{"color_jitter": 0.6, "activation": "swiglu", "mlp_ratio": 2.67, "depths": [4, 4, 4], "projector_out": 1024, "residual_init": "none", "beta2": 0.999, "shampoo_beta": 0.95, "eps": 1e-08, "precondition_frequency": 10, "one_sided": true, "epochs": 28.0}
Rows from block 4, named by matrix and row number. Rows with one number belong to one neuron. Each number is 128 + 24 x the weight over its row's rms, rounded and kept within 0 to 255. All counts start at 0. Numbers have three digits each. After the name is the row's rms in percent of the matrix's.
# gate: MLP gate (model.blocks.4.mlp.gate.weight, 256x96), inputs 0-95
# fc1: MLP up (model.blocks.4.mlp.fc1.weight, 256x96), inputs 0-95
# fc2: MLP down (model.blocks.4.mlp.fc2.weight, 96x256, transposed), outputs 0-95
gate.78 094:086131121113159129117143144150144102124131152136150103134130138118109062114096153128108131129113139118166085154132157179108114124088118111137153108151150125146135091142125084076140144142122165181140135142149086108080132116158131119111118113146120169122196131145123116120151095102135136149
gate.79 110:187163122136168164138150150143159131100075170134104137102162121106109095115158131133133137143149125077120134165142130111115136120103147136141179109134144150091169085109146098139085130097139138100107083135140140105115151102129154090142120109106102144107106137110119140109130107131168148125
gate.80 093:115092126112159138155116135104101123162163118118143097088122105154136150149164118096126098170129093125137130178149121165130129166199101069098132127130150145118111140087127140136125117170128100087145130119143119148105142123127095146126128151104148091139121126136154101097138120091119161088
gate.81 098:110135131109106151111116173143156097149098149142119136142090128178102131134117120151156090133149122137134084151128105116124141107159143173140123162114071133120112130135162159124149142101122170140141163134144109147089146137138138127087126092128166096140092150122123083098105193136140094120
gate.82 101:130108132080127165134132156182074100150158109110123111114122155124110127173129129138117120120177093118120149126104128163145137138116172061103170176117138124128103112127132118105103145074120150132117127159114141129125131099134110119130114114118133153088101115127137114160136126093115117060
gate.83 094:156190126124127161125107163144113077111114136149124131083111199154104094122117141114147131111178160146109098166155098172157146101131130101115106143131119152135115165134150129107156121114135132115118135070157115120133129074134145146114146104123099130113121119114113125161144149138119140087
gate.84 111:178171120095128135151122126081147133090163101139140139140147144149139148114136126143065104146161146128134114092125158168102107133130143128150140158128155074120116173115156171106125083094081119156146119119164114121143143132100111138108156134149119133121152139121125133114130114169068123131
gate.85 093:154159144128159145159174142163109098150090141111116128156135108156157122159152111132110093105101149126146157140110133126119119128117117141110175145138128152071133159090098135135122103150175125133139123125143136101122151114132126074091060095126131138156138136130095122119079127129127157079
gate.86 098:120166142130143048102148157166200124117098166132146123123111135106135139134087168137140157112107131142151137120156076124133127119094133145126168138138136078126127129099119139128172133139171154113122115156147121132155118133118124093129106097147144071105127108132125158086121140120120146128
gate.87 087:080133110113141137088190109142135145131125172125112188115111134163119098113143142104122082129130133136123134104157167112121110132117115186148091161124103148098135130135122155099155142118113136064098148161112104138117136145100184123117121120169138106167134133123138105147098130135115104115
gate.88 102:165119172122120147134107160133135130136124128156136177085135109119083128125132098145139107160126093152170106174102127107126134172109138107127091120133136102139122119103091111151129154133139179138110124149116116137142102131109112139112098107051143134120078135125102098095170152151142097148
gate.89 102:132105099100114106101104160153165095120124125103112139142162101141120129118148139136125154156163126124078164114122133123134109122135084111179136138135077107152098161107148074149098107138123134138128086163128095143117157136154076145099100138148173156110153143112138122156128086111152132148
gate.90 101:126097173140090075112112137173144132183143132131105142172133141104108150122151126134114120123094128158082098125141141126118150156162107160099124151143132115137130134104126122123077128170142138122082140094112102098145143145165115129124148141129113127149053140088111141105162112122133098126
gate.91 095:146134111158161128156132142103104161123125140103161121113125132089145147106135169098148124179158098174120090152128190144113108117096141147136092164135102093121125111157127152142124081126145106152147106169145138113091115165186108116107105119142144096124144145134123151124115136153110096107
gate.92 093:131096140065132159151163145135129128144135103106124071142087178126175151122132136170074118115104116094173143111120114112157116091162161131150135124078129148124127101101104118113136146118133170107101124130132138123101151153099103128101145115152103156109120121161113096146098119143143131124
gate.93 115:144145144134123124173101118149111100147126165133121161149119136121111150159114181161164094119167166095158159137089108128134130109096104124133130183146111134084068166179127114118134114169085151138122147131139128154135147124105121135171140117096118100124115138132118109156108119148156112144
gate.94 117:090129083149120078154134088103108114157107151127090136143176103126128163117130122144120134120149139159143168125111155108144111146121145126149133100115103136154112154164142134160080109125131129092155133084149125121116155139081140129160142131139086141096118149149128180107150107123151119193
gate.95 096:102117102129163138119148138128144139127098133162141082108152115129129136156138154113181143146158111155122121115140134156112192100098175115143160137162146147097092141143125118123121118126121150157137132106123096122137119151157099108121123117188139142134106150092115166134095111044106146128
gate.96 094:093110140148137108180112088116128105129107147140110160102178113181116156136142164136095132115116123127129104111091153127177106145129111167145111110105163085144143133142122149138138138113170141097136132069143110088122117161121130111170161160125156093140126138132141146103094112148145158108
gate.97 091:159176111133117143141188128126153107124138136080134098140141149120129129077115139152118160163104140120144117120122170149125162082112151096103151138124128121115149125161110111124124144128115132137123113106113108103114104142082097093092137126144158088140193100071139097153134131127120085108
gate.98 104:172123133129143102117124078118090109133153091108137150135156108095174138169090124137130114119124106175101142105146132173099117150164127086143147121141133089113114141105163101173110131154107132142094157130137146144114128125138112166132069119118124143109111103120118175096119117082153132103
gate.99 100:129117159116078121071159082137115176139182133122116131134165129099116144149140145116117101156151149156125106115181105136154144140141123131090086146119101130133130124120127120105127116120116139120120128128188113075119134143106151132103097109154137101146169115161150132079078128130117093140
gate.100 102:142082147153153108168096110111124120134159142134157133085178118120146111153098119152154118139154127133144120157153126145136122141143133113123119145094161112121104159125104136107149125138112081157116110091129050140140089086134128159118117099146088107168164157141106149113122105107125176113
gate.101 092:106142141110122134124156145128150088169159106107088121125150123152120103121115131140163144165152117094138125127127131128114173128168161094145117127085077159178145100168128122123134140174113130163136177125134090142094107150074155104133113098112146120113137134142146085133102110124139089135
gate.102 095:120069123129123097127151118182133147089127132154109120132123147144133126111085112129143158182122118074132125113140122151115156140096136121092135095122134106142130134108145166129096111131154143116139112099108197124126122121093108153106095149157110182113133121100122184131114101165091148124
gate.103 095:127121113118169108115142147188185134131140130118123102157143076115147137125073157147120137136165130101137127156183134116150117128095131115158060142114139107142110095139112145091133164160157130162126141143132110132156162095154098145131094154140132140120119104118135135166135111101096107114
gate.104 084:147146136170138114130150148083103135103159112132107144123103169124154143127147142159064118124123107130072124114089103159129114098151107125102146120174126112114156121148104102178130115157127178078151114126128121122121137121061154108114128171125136143113124155145112117116127124153147173132
gate.105 106:147155125181130158152126125116094097124172098137126149076134114148118128119136122109129150119129137114107094092143113131138122160156183174130171124137094157133107087132156130124143131136097115129151161102099127134100060123124166157105111097146155126114100122177148091110132142100154130128
gate.106 118:128138114099142121148117171082127126095131171130160097090122117135124147076127163110104104131099155091138085105113131108127106096131149134142109109147147145100102140112103173114121175128136163133138114151169145153140113132084185133105104104131169138127155126133137130115070129097109143115
gate.107 109:166162183141138138125132148128156146124143109102104144104136126134128142108092146104112163140145097150139064130142116176135127114151144095126133116155113099116143165127061107109146116150115140129149069137123129130154130136164168149105182131106142164106130156124111139095125143110179109124
gate.108 104:086150139150130110142148140097118160156117134138170098142106146126182145152118114105157107118126131137167124142140145137157146114138119151104111142082133116137140120123127130142100164131152162170163153136151159138113071108113189110111114109103068110155094126133090145084148111119128144095
gate.109 103:162124158136157127118142092130079159136117134147114137139159154114113127123108121164123130173194103114116120152111106117161077119093133151138160137167100163115078141112104141128151158128135112142142129125159099147167171131125123077139138118125097124102128111122135141088111165081125134095
gate.110 085:112115133120158150124141083125137129122139154135151130114126149144169098127106137108163160116112134126122145161144124101105144134110130127106130131054181111129125164103103086136130115070151144143132122067108072106135144134156154114113163104164133149152152148131171125092091124157121144129
gate.111 095:133147125102148172140123111128074097149114100130140140141107118074122142156132126171110147130143132080164194124122118180139158149128116135114124109097114115096143142084135111102124084140129112135095132149098113134120135148074158085134163134110146152089152110113108119128104104137138155149
gate.112 091:106124128108110120092168172122131108155152157111127086133131130133162129097102167109083143154085124148162131155142132117134110138147169161121100111121115175103139130153146135139115168090105172128131147131120147135120136083141089095117111109160085131183134149085120126115124137091099146122
gate.113 127:110110118155138129110131171187149112137168148151147167150118139129140097118122135091103122115128115122092130128144102128148143123097170153184142147075123107098128091140117100118130192138154160108102114150135119135143135111163147079096127135139144141161067132118122131130144165137134118161
gate.114 104:130140157144144077118128089142142155150147099118145115134162099148127156150100129154091149116120119114148094126159135156148136125188158105149101100130143160118151116142129123125164121165141149141075119108145128144104117127107147113090039110167141128148186130121139140117150126122150134120
gate.115 089:129106104140108102104145147144159119141121128106083144154128133082143144116134148124127099100118064104149115121118162117135111104118110117110151178140106116119105136131119111155134137114169169177156121166071136095141114094150088102140113141152122165092114123102122140123160136127135080078
gate.116 106:115165153123125134112139135170183155158167175132138089145088104109130107135131122115093185128113127117153178143127145129084096132125123109107095137127122128129104135162119129144161132123148149052133132130093138160127066109126127111150108123113130130152113120105093121107108148129117168116
gate.117 098:143155120138148127142115097155137131101124144138111123170126139114104144120099157093173112126151140160070087172180153119156105161090132149142098155161117108147080154119134142129132145139098091136158119112081153121130130128146196089118166140100130121141128122114111117115142150105109123131
gate.118 103:095074114127137111129117101090150073127113152087155074112153169135158142124094117096163133102111122092117134129171123118085119146143175117139137131119103117153119130088099116163136113155075124141133149123152113156136125132119167148123138146152161148128144118113154160182125138143142140128
gate.119 102:117143134114138129110111152149085120165101161103154130142131118178135090145110154092115162131142109106148113115120090156122157123108150112161132163114096139128107142085159096098079145124123085117172117163138146128078143144110118106113136123145138186122121167114088115128144153114135082133
gate.120 109:139134112147133090140123138092153139138095081111116123135163139121115117127149121093122136120101108133100148118128162170088104148157124172164122127151086165120130136115102142166118129098156095102163134110129153154117152107133147174114131130170092093156112169091117107105091132078146105111
gate.121 099:139148097160142111150113162126114100150122137119069107131135155154131146132127151152106140113107110143144125164089136167116147136061144104163151138172093132140139098165097114116075117138086159112131144077128109152136115109073125093124164133141112151142114111138093113142114106127128106126
gate.122 098:147184119142102084152137126112128111170118129162144137124087098149119155125108159143150142136116100121110184144130138095158120087140097142144141106071139116109136108158145101146154157103144112098133121110140118119102095149132072105132119103125115076142151103163097132162130136085123111117
fc1.78 104:112143127151118156108125141137172096132135112109184167186150139085137117116097122099097131150141153092102150160128118097127140079139141171191162153135107125121118130102153138113120130136127117128123145120135117156081100121146128106099102165126130113123111125116161153120147170134149081091
fc1.79 106:204170134140083097141089142099132119145095099135130150142145146140133159127074141100122128116115135153111124146155132124118116137076102174142115133140167144111096132141143107125161152124108131146152089125103121111158183110155120149157124123122166153100158171128131121103110128110096101119
fc1.80 101:108122113107150115142121114100116122154132149168137102110145110177138119130121104135152140130121085105131175138163123148162135150153107117152126124093153133119124094095125158138142104156152135079144173143133141173091089099148059104113137131129158089134137134137169135174102102109098143122
fc1.81 095:094163119101115132103153142116167095141153110056134144111113159137110153131131136162130062130139159103121115166177114150128118117146110118126186087131124133124143128148184122134128125106150138097134134152126124111123137109118139122126131099101190114175156136100134128136150130128117175107
fc1.82 104:151121110108106138104114127092151137116094159142126134134107105095145139123137158111109109152108145136125132115170143112126146140106096122165129107142144119092108131163174134163121114155125128179142127154097092136132111164108171151144139096111127150165069131148150093087120133152107055156
fc1.83 084:151106148089102095103159125143122121125110098133123165112117176147138130161106127141169062132094153095127116145149137167106114132139115126124135103150139130110131123141148124125086111138142158100135142083179150147128120125132128136105124139104153095074142114165126179129132053142124152128
fc1.84 111:147186129101148153159081124142142132098160119126171161161111123141124130107130161118119103112137146118146129075122152150081117142115129122130135117113129107122120151086130185153171110093112119133131136094153117127096149093102150115114106124138169170115179149163118106095121120166100126145
fc1.85 079:161145115138123125166112129129135131118122108082130138171123177079135099078152126150148118095157133102137159130070142171098146124157159121131136133096121160130125120122108141118151160120124145136160099138123107071087125085122161132110134130164091135142117131118137144141087135099166125083
fc1.86 092:110119163114153152138142140163155135131093139111163139118144128102177149133150164117119163086109130101164142148129135141115157101124141165122128129115137128162128097114141119101161110139140146138085170133128164157118100123125109140110083047125170104112103111074133131145133138109137164162
fc1.87 084:136091112126149120142112161107134129139116139128094067126227134130169153118140107132106141116126089089151115142100115178154152110136147099089153123146149134129125139128140106117159128147113140183130129075122146104150105125159103130134125133122103125092120128144087157146128118100105140145
fc1.88 101:105154134131110106138142123128130121121104092093125099149104097166135149101077126108186067129142148121149092108141140193109119068132110133153128139112113125130148153169153117088154155102153098130151147132129168117128117109111140116118146132108109124136138138132182116131113159144132171098
fc1.89 109:085132136169158125143143152139101158129133125128133097132130158139113119098131149132136112152122127095158104167125098133119112133076183112098141113111120128141111107130166178109104155169175145158191136186135146141161099121144123099105125122086152098145101137106124114122145155126097112133
fc1.90 107:130089103173130060106144134192149151127172122156107105173113148129151132109138148100172144105105131123097123124139127137146134161099126136103109121141138124168119164087118119141104154149163155140091121109061116123147145157123141153132119118134114118130080091117116141132156104128126109133
fc1.91 087:133118118121082146104131126115159160121145074076151093132124129128104129114168135078146119169175157127164124120161162119138147096072144108160130161097156156107100122145103164153120117143144133123143129151182127125112123132125143111101088120109106143162145104112092146125111149121153135109
fc1.92 086:111150108129156180128109137119114106137120129107145120136192090148128130114117123103130111120099151159141118136129102116177112153119147146183139141153115119121108122140149173070174136146142158148098112130099172107155103127076143153145095141089098131141160089126121137106133112099152104116
fc1.93 105:093165113109144183147113157106103108097132130143135181149111155163164118091127112121144138133121124129120102136090101150170110153152151097137099152103129163092126167129129134108052143155105136097129135140083115154120110093120161136109147129119141134153163143106123151122136145152132091140
fc1.94 111:150119146120101089125138122143096146169060135114119110126096084107125172159099138133116139163125139110135096110139132123121123121159101183105118101125186161121124103151126141078128116124170134104174135136148137130112099138128138140077132125170104088121079130125127125148125099142156117143
fc1.95 111:124133131149147113104143131131136117143165148109109116078143133161088171092102150130156120095097111135137161170086112151119128121117111182169154120143158132140138172103117116123148129129113096137138134099089116127142120122115077117128138099123092101146121152104150138177100152061133126157
fc1.96 092:126116107145167145152146121138111146164163112116176082167155133152151126130129088114104121097076124124141110150151102127064128159107104105126142120136061163125140144107119124119139100134121126133092129160147132143127133075120093099134113161140155143120116143131070149149130154101156132126
fc1.97 099:166112137103108127108121131151118116134144087120157164128194098139143153177136146121145178137169114123160097116139155082125152130104155117180157130141105138114118103116116087135096116160142115167131153134134110133114129161109087110142145102099148107146131147170141091120124164096151111123
fc1.98 100:117107143125129120120108119111127104134115155176147130106146118088127146117126141126150108129165138135114093152123107117144109176080139120144131131159113141186114130112175127160124113122129118163142138082116138128092144158093131120136090110128143075071165084123141088113150098175170116146
fc1.99 094:120129139082107146150168097118094171104139151112113131123145181109116132139163150108100115180125121147104085156121148128150108115150107110100074140134105120112154104126138143096110091156157127085127115122113133138109135134113080140084135127125151179160143183152147128145129138111116103150
fc1.100 095:161139117119141145107117146131121130119160122068151153102116121070160134122121154119160126141152130142149109091111101079100130116155158130099093133143107152145117101129127123141137132135084096116139143160126124166124142167114146159125133139118125134111124144178125050144169146109148187109
fc1.101 117:091109138098147134131127102118070127076128171135107103126149136120130161092132090053151094115122080151138120123118128112124107112091091149104184162097161103123169116081133141124132150125118146127152072134116145133145139121140104119120119099140110140120133120136104148157123154140125113112
fc1.102 104:147098154077158139110096104130118115146116122124112142104135122119148104144129133110171140113101160110145106093153100121117125132147143162156094131118112158132104105136119153137160100126136149137147139114141058187152175129154133128121108124116083141114112114148152084165112138104185174145
fc1.103 096:146170125080155116155089129129100131107082102096139165160173134116121138131095154110116158190102140164118128151081106118146127136123145094092104143123109092159141131095117137094137141123127127166149110125110118116159131150104144162146128160153161114119135145159171129131124161109092148132
fc1.104 092:135124144171121072138112141120147146088131160130127160105122105115153122147108172097123109102132161140130122152112102125090152097112120100100107095176152114124137102075096110161153112098111151126142118125116152112113139167149173109211141148106137135145120097114142137137148118127098111121
fc1.105 103:152112129159082155163109121101083104106123146152143156104099126100111142118129150150111132127149135134142111109120115126128136153109097124095136121164104166140139104134119150126136147120158114140136123119095107145090081186083146174154126148082124122127161105164154058136144131144109152095
fc1.106 107:122103128139117134098142127132172131130124079121074148159103119169167180119100150146135119149124083140124128157140123130156131122089093134105125137159099149128114114143098117147139157162137140098120124120106119112106107198117103120156109145100134135110089063146130109172160132142141102143
fc1.107 110:132106139154188099146103104120118142153130128144178103141145127084096106149186096107155122145095132130115154162117148122123120147129114113077140117167148130117113125122114110129065116149120160135153141087177146134138114116116106144134121148115101108156141107179153162103137113121087108106
fc1.108 101:135135138108160131137121148124123132119144152177143113139134093157066139127134118133135090118131100093127196171133124144092147137130127166121144093079153143132127124121168088064101137136098148120084092128144129125091149136128136104150125096101112102122097106119185133143134129127122144111
fc1.109 108:122137126129141124108122113150159161116113139159101137157174155128119132107099111149123099135126094103096121136110132091148136087107145177200118164149133138144121160172163092129125135157122144122137173161160119143101116097099116094125129098139140089127152115118119100069125164113111147120
fc1.110 093:119099150136118124126103089103110142113146173138099122098127141134171095098092113117107097099132151145146128127141151118077127152145130111122103138084215109122156145119082126111119139095171161115125120090086103109123109130136116128126161109118139103143148140172168126128142145149136118098
fc1.111 096:156085100125113131131129153164095072160134087130133128144126155133120092172104169161111154129157109106096086141117105115118149145165137102135125149155092219129108131141142119150128159135111101132115139130133123112130153151101134134133133139135134106145088138136133132130117165144138175174
fc1.112 101:129134095125163132114072096094077111155177134145123145140103097093094125134142135104148157116166139129120138080117127140104146134128107111149155086128148134148130110141092148135132077120155127152146111117140150129143112101152107148102184108108159147108142131133130168141091090089092135150
fc1.113 114:107104114161138138079149150139111143161142113108136155108149147134160123119109135115113122129097136099075130206141131123107158136137107143151120167117126113109139111159131101145110142123120122109106140141083113134119158142112118077146130150123073105152055132094171150158121168126135118126
fc1.114 109:117115120156125154118145098158134151111120150168133123078173160103138145148121181137128120149138093175169129128122141137134129094114118132119093144132102156102165143099094094166162116119137116124149083139117117137160134121154102147091100144167129102104115178159129166138176107140123112130
fc1.115 093:136128126136124149155138140135136060117104150149115120123133134117151165118125126136121147051128110129111099150144066160105139118128117113117138157125112102105144125112121134084116111093188113148139137186113147126157137129170110095141132137142104157092104102110097150156101117140136084095
fc1.116 101:071150100094125102137183111157155096117073116117112108127132133126107143116143150131158124121048124098122137139132143104135133126145157106134112127142167149093177158104125112150162161136126147134112089132133118152098115136129135182089145111127121087145160125125124157093141098122111116124
fc1.117 109:130110085132155124144143147119136133152121090170108140115126154141098093122126122106106140125150182111137109136101152112084129144122153135115144140158155142133134121107107210123127116083145139102164071103093160131148137159113161108122160144105093149125126106129140136086127082160106120119
fc1.118 103:096133113150132110127138115093140144136091031139088147118109145100116095139126134137137140111098159126110115140046155122131143107119110131111132151133126141168146127091148125122132157149137139118134128173145134140124149132091097137075173159132136122115125074121131105122144153127122125167
fc1.119 108:159125119155130165106126145125118147166096128123124147121111101166113100085183150109119113094116088103108138122114093120122118147157131157124125132105155135081111136089182126102115150149152110097152134150107164119098145106101156090100161132132093134126142120133171072145124124152152161145
fc1.120 101:120128126093158122088135157127093166123128155136199125114117116125143114128133158132132100166160128129146140137129153080177100127106134057138138102142126109137075121131136109131105140127144112150118109138132121069058155146128136132126137152118132151120139099116160095144130128124125075108
fc1.121 096:140111087085136127155131106137107102125128136113071135163171102095169140149142132125109161140114116138124112098131118122113091145099138162107176126114165101138130101126131047098150145132121137109146125107141125137118133159131139122121116104152143139136158099145091125129121143168165181078
fc1.122 101:103135091169135123175122151136122104158154107156139118143074137170137131128150138143167112141141121140125166157153133117116150125123112128133106131115141144178168135157103130117121152114110095109165119121142139126153127150100080152116155103104116104109100161179111152138121098077075111087
fc2.78 083:111102123154163123144117123168166091121131122102097156128119151143095117141167130140101143093155171120129146166113147062101108132086136082118129152077135138145131110130143104108143106085111128078113106136141118153090104123163129135144148124092136148101163138140129154162123084147115132121
fc2.79 096:161101087097109132136109107144097093119136098155067122110152131117172150115117135130108076135128097101121115087114160131126136104132145119133169102127129098090145131110149123066172101155122134120140142146108140088108117092158107138104118135158131117094114162126183132132125094122115095129
fc2.80 101:130152113144124124112115117106126153113097121127098151138141101144104137143120133132147188133110122148134137103167137105134133069148107153133140156137142120133071120135161154142154148145087124184111123134083132108123084170140129122147136144154141106111110131153188093132105125102137059163
fc2.81 098:084084132174108153118119117167123117121138159150161161155105120117124118134092113139097169122161146135131165079104132117095119046111106103158161168131135129144114159143131128114087088118105130101174151117118105102107111125119126140152139116146131110133101156097127148114144139140117150107
fc2.82 106:129170148149103194092120131127143132133156150106110145149072113099185113153121162134156123101113145127144091132110121123105099137121164117133090149170078103159127161111118089123113103131144122133130112113132122169133109125136129107117124141131102163105134138090152191152149106118135147099
fc2.83 101:109106110134143136109114167152118111118139138127150143143087147070155130141133120155116168128109118120105113131139131130137164132138132154156160115170134145139092126133142108144169133139156121116085161156170099127129124077100157132083116170127188088164093138145159156150119111125104147089
fc2.84 096:118122164148113143127170120093118131147114117165102106132137130149108126151111141127117113157131144147125160145094075119117123097112090114127107095134133148110137120143120118119131079084149134160133097181163143093120150143119167163155105121086107156168057141126121132135099155107173126140
fc2.85 076:142126145085125158089111123106088109059121106132127127123129126113108131128112124109119157154138134145121217159134186130127170152110133145128127136130111120080102170159150131136120127073098120140136163130142103089124127108131131132121164108125130101077134097136130137096097114134111145126
fc2.86 097:145093103112136119161150122127153132100113159138086124139127104098158097120143112116123104125123159120097144082148105149141140130101162137077116118098114116121160194155123130110154141094138108124148042068121136152137124133126144124121138134106117187102118142132113175130124136125114149136
fc2.87 100:120138142104124123116123119167130127143153093129138177101116159165112161131118119133135122147085104176168136110158144164079106123129121128154185125164114126130136131094106125117066128137133128122116107168170151122067169134116100106153129145146118173105135096130093150149120124130131142106
fc2.88 110:115091142128087115113127103138126122110108165147124109202132101118129146131122166108098142119090116124122145120153091166069127103113163083123135161100116165140166146164108117115095099133116113098165131137148115121134124124151157137133179103115159132129118139119113061135150108128101130133
fc2.89 102:127161122114166083136108092115177128118183111113130095143118124168113137132141109149145142079103153092099111122137125146138130144129119140128139097171109136135194131159142121114145172134075176149083140139147132160098146140147130157130116135123133168111115108082121147122109159124104127122
fc2.90 088:116141103144134137106173131102123140139116137112134116105139092097102117165123144120080103163142115144101115148141142071131122155109096164130124127133136162134104150128113124121120117135143139181129136125141126148160111138107201134155138099082086149117053133152115159135122091091141094119
fc2.91 105:107117092173158143145125171162093148109123164151123139140191129141152152155090127121146112095118163133139104114137117158122132150127112170158126134109094180132107124138115155072138136100119119119123113156113136091143107091109123134179158142116132169126106136154171128146093111104109123140
fc2.92 085:100099128150124134127109081119127117131115116169153156155112127139132129096128125132151104139081114086096100133149092120124057156069133105091140126115150152109143145130085113111100156148108136102151115104104138154129108118120085168097144103100117084147128126126180140151101110133128153127
fc2.93 107:153142122115118125153170138096160126164138133094090131099122158144125112106143109134096094092120148123121114128102152150114108160155129100135166165160132159112104143150134137140195129124159127091102096161178137121154150124122129144126166098157139139126092101175165132134137146163135096157
fc2.94 107:133134095137154177154133150125164105123163096118141100109126081163143136132124109093116126148144129164104145128124159109132120143093111081137129100147115098135114180125123147168130126128084126123120145144103127097149132149151131176180144150101121102138197140111122161127117182115143150142
fc2.95 111:110153120126125100114128104083132138116122146127087106114102156140115108080159104110105178107134116160131111148119110158133122141153153117087119063115101065159107137143143133126139148138149115160120134143130153133118123123139124146141111146127123092128127143118110075101151150102040124149
fc2.96 109:111157126087108113141161120130140125124083145126105105100107147097160123165085171082121104132136143133118139172139087146162130125141135166141115146103082192110142105102151117097129082109127150139120112095117173141107153124153152088145141135111143137127106154093139142157114104114118112103
fc2.97 109:145145130134126143138153123119102113142121126124078109126144113107123127133077134155120169137147111114136101121165136168139109120101202126129080124102101124092144150199124136120169071098115101134155146132095140152109115143096113123128116143118116105096069124140133165125122102143094135138
fc2.98 085:115119092116107127129154121117113161121109093134129110127104135112139142092126090156141101153140133110108131113115115153149118173144103188141135136110137099094157112084149134129130108166140132130086114089121129161117142112139149067136111121193130175147145087095176098103150107138140104124
fc2.99 109:101108104147146134168158127102129170131163137184121083143108061094147158139139062116130114092127149100123142100144116118157134132164157139113134119131092138123109147140148095120142122137144125129125113120151145074169132097108139108108134153111154156169171109125125155112112129146104144144
fc2.100 106:109115112080127158121118128159166129134136111146156114113124087117114151120118113119159110159145148101150183148138150137147118129136138131154134161114145178148161139104088087108096135132123178136143170101122149076122145175156099131188097111125102148123100136158127146124101127141151154107
fc2.101 114:155124081141103143126120128144158124119143137134115100099116136145116130103121113142118127101121094121122121140085131107111132119127088149122055142134116130174105116086138087167107163138142083149104113098154127142135145162126139111138151144067167130141188127149099124116102119084115149171
fc2.102 097:108172146140107087095118168109125138147184122132122158116106125125101152102127137160113118109090062147065087128098153155094150128123150124136131175101124126130188172120126115116121139140095119152135138133125146127129160125114141110126127104145147117133134152121136156133082128103170098150
fc2.103 107:136106135122127133098134124116170111164143119115119149136183159121126090122087190110126155096140086129127154085122147133118137092126128123084147140117133133110154079114119118125131144121109186133145145114144111107111123163148144149121137190143172138085139142145127139146110158128183121092
fc2.104 078:160172134117128136163124148092139085093111098126116117124159112191134120108135091088131112130099087134123116146130073111133108103084121125103130096116117096107112138096160119152150103120121117150141117134117173165109118178144138150143098142118143122138127084096151083113128129118125084152
fc2.105 106:128123120126140121148115097117146162163089090144159130167154111101148094126112094132137135148151118114167108142144190101098111171130168132111140135096145100088151114098130186108145093116122134121139111098131118155124120172138102112111080131141155073126154111127126126104148154156135122097
fc2.106 103:103098094099145095143076159157123100139144079142102149121115124088135174137140085137139128122144146096146147129157125108150103126149103135104142119063149133113114085139147135135132178140123104087114140123135145137134119097163138095089129152185178125106135117106126108094120113137131114122
fc2.107 103:144121167118135121141093145146112085112148104138134092148095135131108117116124125162139123136131104135094127095101100148163106160112118117137101120134172130134135138154088157138113154129112123108160116145168119127143107178100179142104129088095074144142126193132086133098104160134094151145
fc2.108 097:149124129144126119090122126072106163131130147146158149168107133116157121107137134174151152131126142156069156089096141133112111130160174120118143105115142064118098103152084118162152116122098161132115129096128150098137135142077091137123128148082142122114121137123154128164155130140141122097
fc2.109 102:112090097154124093139146133098130148132143125175094147155134116113146152155148130148127117124120137119112133103124177119140112120175117155067114119104098122137137105125130075056134130145137115088139127130194157129114109134150136106105111186107132127141149121174122133131114087118147116152
fc2.110 090:142106109159107102125127120069115174140136127124136167148158108121139122114159150181139152100136106135147089128163137132105162109159152137124158176163109126090080146155147141135154168184148120155112135121108119153157117139142117106136128162141153152138142121136118086077105125140102140118
fc2.111 107:098097136141107120111168113121136084127170137109123107084074151109168146126105114131119151150109127178100126124162133107137116100143131116167128118127097079148149111110160171148140135141079130092138101161121119115070099100136069118121156123126109118101124123102121109172129123127121131136
fc2.112 083:104156132086114053134156114107118145165139126076115098135100122111095121188106130099149082124101111129091119123098139116140126116094114084119156104121119111124119149105117189128128125112151132146108148133139153141124127081148126144126135136124120085105132132131142105057145127140109145113
fc2.113 099:113138196143106158071113133089101145148130147122158121150105136170155112088115123097107155147147080131155113089118111137103131131106120160098137142156141159156152147124122147120138100139139145118155108118159155137148083114073137120129155155113140134156102161139125136194116137115126135131
fc2.114 107:147132116149123160145143149100130127126130149171142095140152109166148092122165143131094116100129102142117090157134087115149114178125118125140123146128078139146127136144163142151133098144147107115075127092170162071123105127136174095121139155121113167149145156143153164098146130112150125162
fc2.115 103:163073121125128134134095092141123113129124146158118158138136094088109117100159133098111095157109110108126122144155131142155141129147126155142173097184163121140114126154128147141125122132121107183143176065140137152150132127133101175107143122117115153119135105134068149122106167137139092115
fc2.116 111:133145127135106141144128125141103106135163094154122105102165103072142116137147091140121170114159150082122128112111180108118101093134140114117120119121122145126138071143138134092163138148132111111103133107135116197137138140124144148103129135080136111123102137198141108161159157159105138139
fc2.117 100:097149095146093169128102156142119107102129141114099061148127123099184117147124131092080113151144163156156097163098122126134129120125146114127154112162117115133121155130130146142147117160105113105108179122126092115158123122105111104146107096121097131123133132145161110108130148064092108151
fc2.118 088:154132155129128133139121163136139136111136137115125078188116084150143152150130090133137115116125147088143112140050136163108154136117096153153122114128140126160176146109129167132153092147156117145138154153112137142130071130129137158140117113136135152121166127100120170149133106101080095112
fc2.119 094:121084127118099118123152114147110064118127156138141157116110104161097128090138091135113098176085108115161140154144141134139173149126126119114112103078138053161128090126133117112119143134139133124127132109112126144095120119075102156107095124121127092159122152088099129116128133127141155154
fc2.120 105:138135090127114103183104073127137144114105123141114120080128133152132120092126090105124144126088158132136156151139105154099101116160131133124143052127147102103111107111144163152101137109130114111101121102121133100107123130167113144184140140152130155171072107120131114129146127165138100126
fc2.121 099:130151088154140137183185120138167096097101130123119099084111120129158120100081155162125104111141146152124160141102148114142135126150132150154096122098168125104111133145138116106144093149098117141172122082107139132118146136125144141135167114093116117130129174173084146141101133136143116157
fc2.122 096:122153151106114089123142132089144165117137111103179113091129132186102109064130143112108157145121127153113122131156138130116172080149104111128130145123112152109120130101157112168120152109112151183082134146140136140120143160152157137124131153123138135110124124119161118174116124131155066152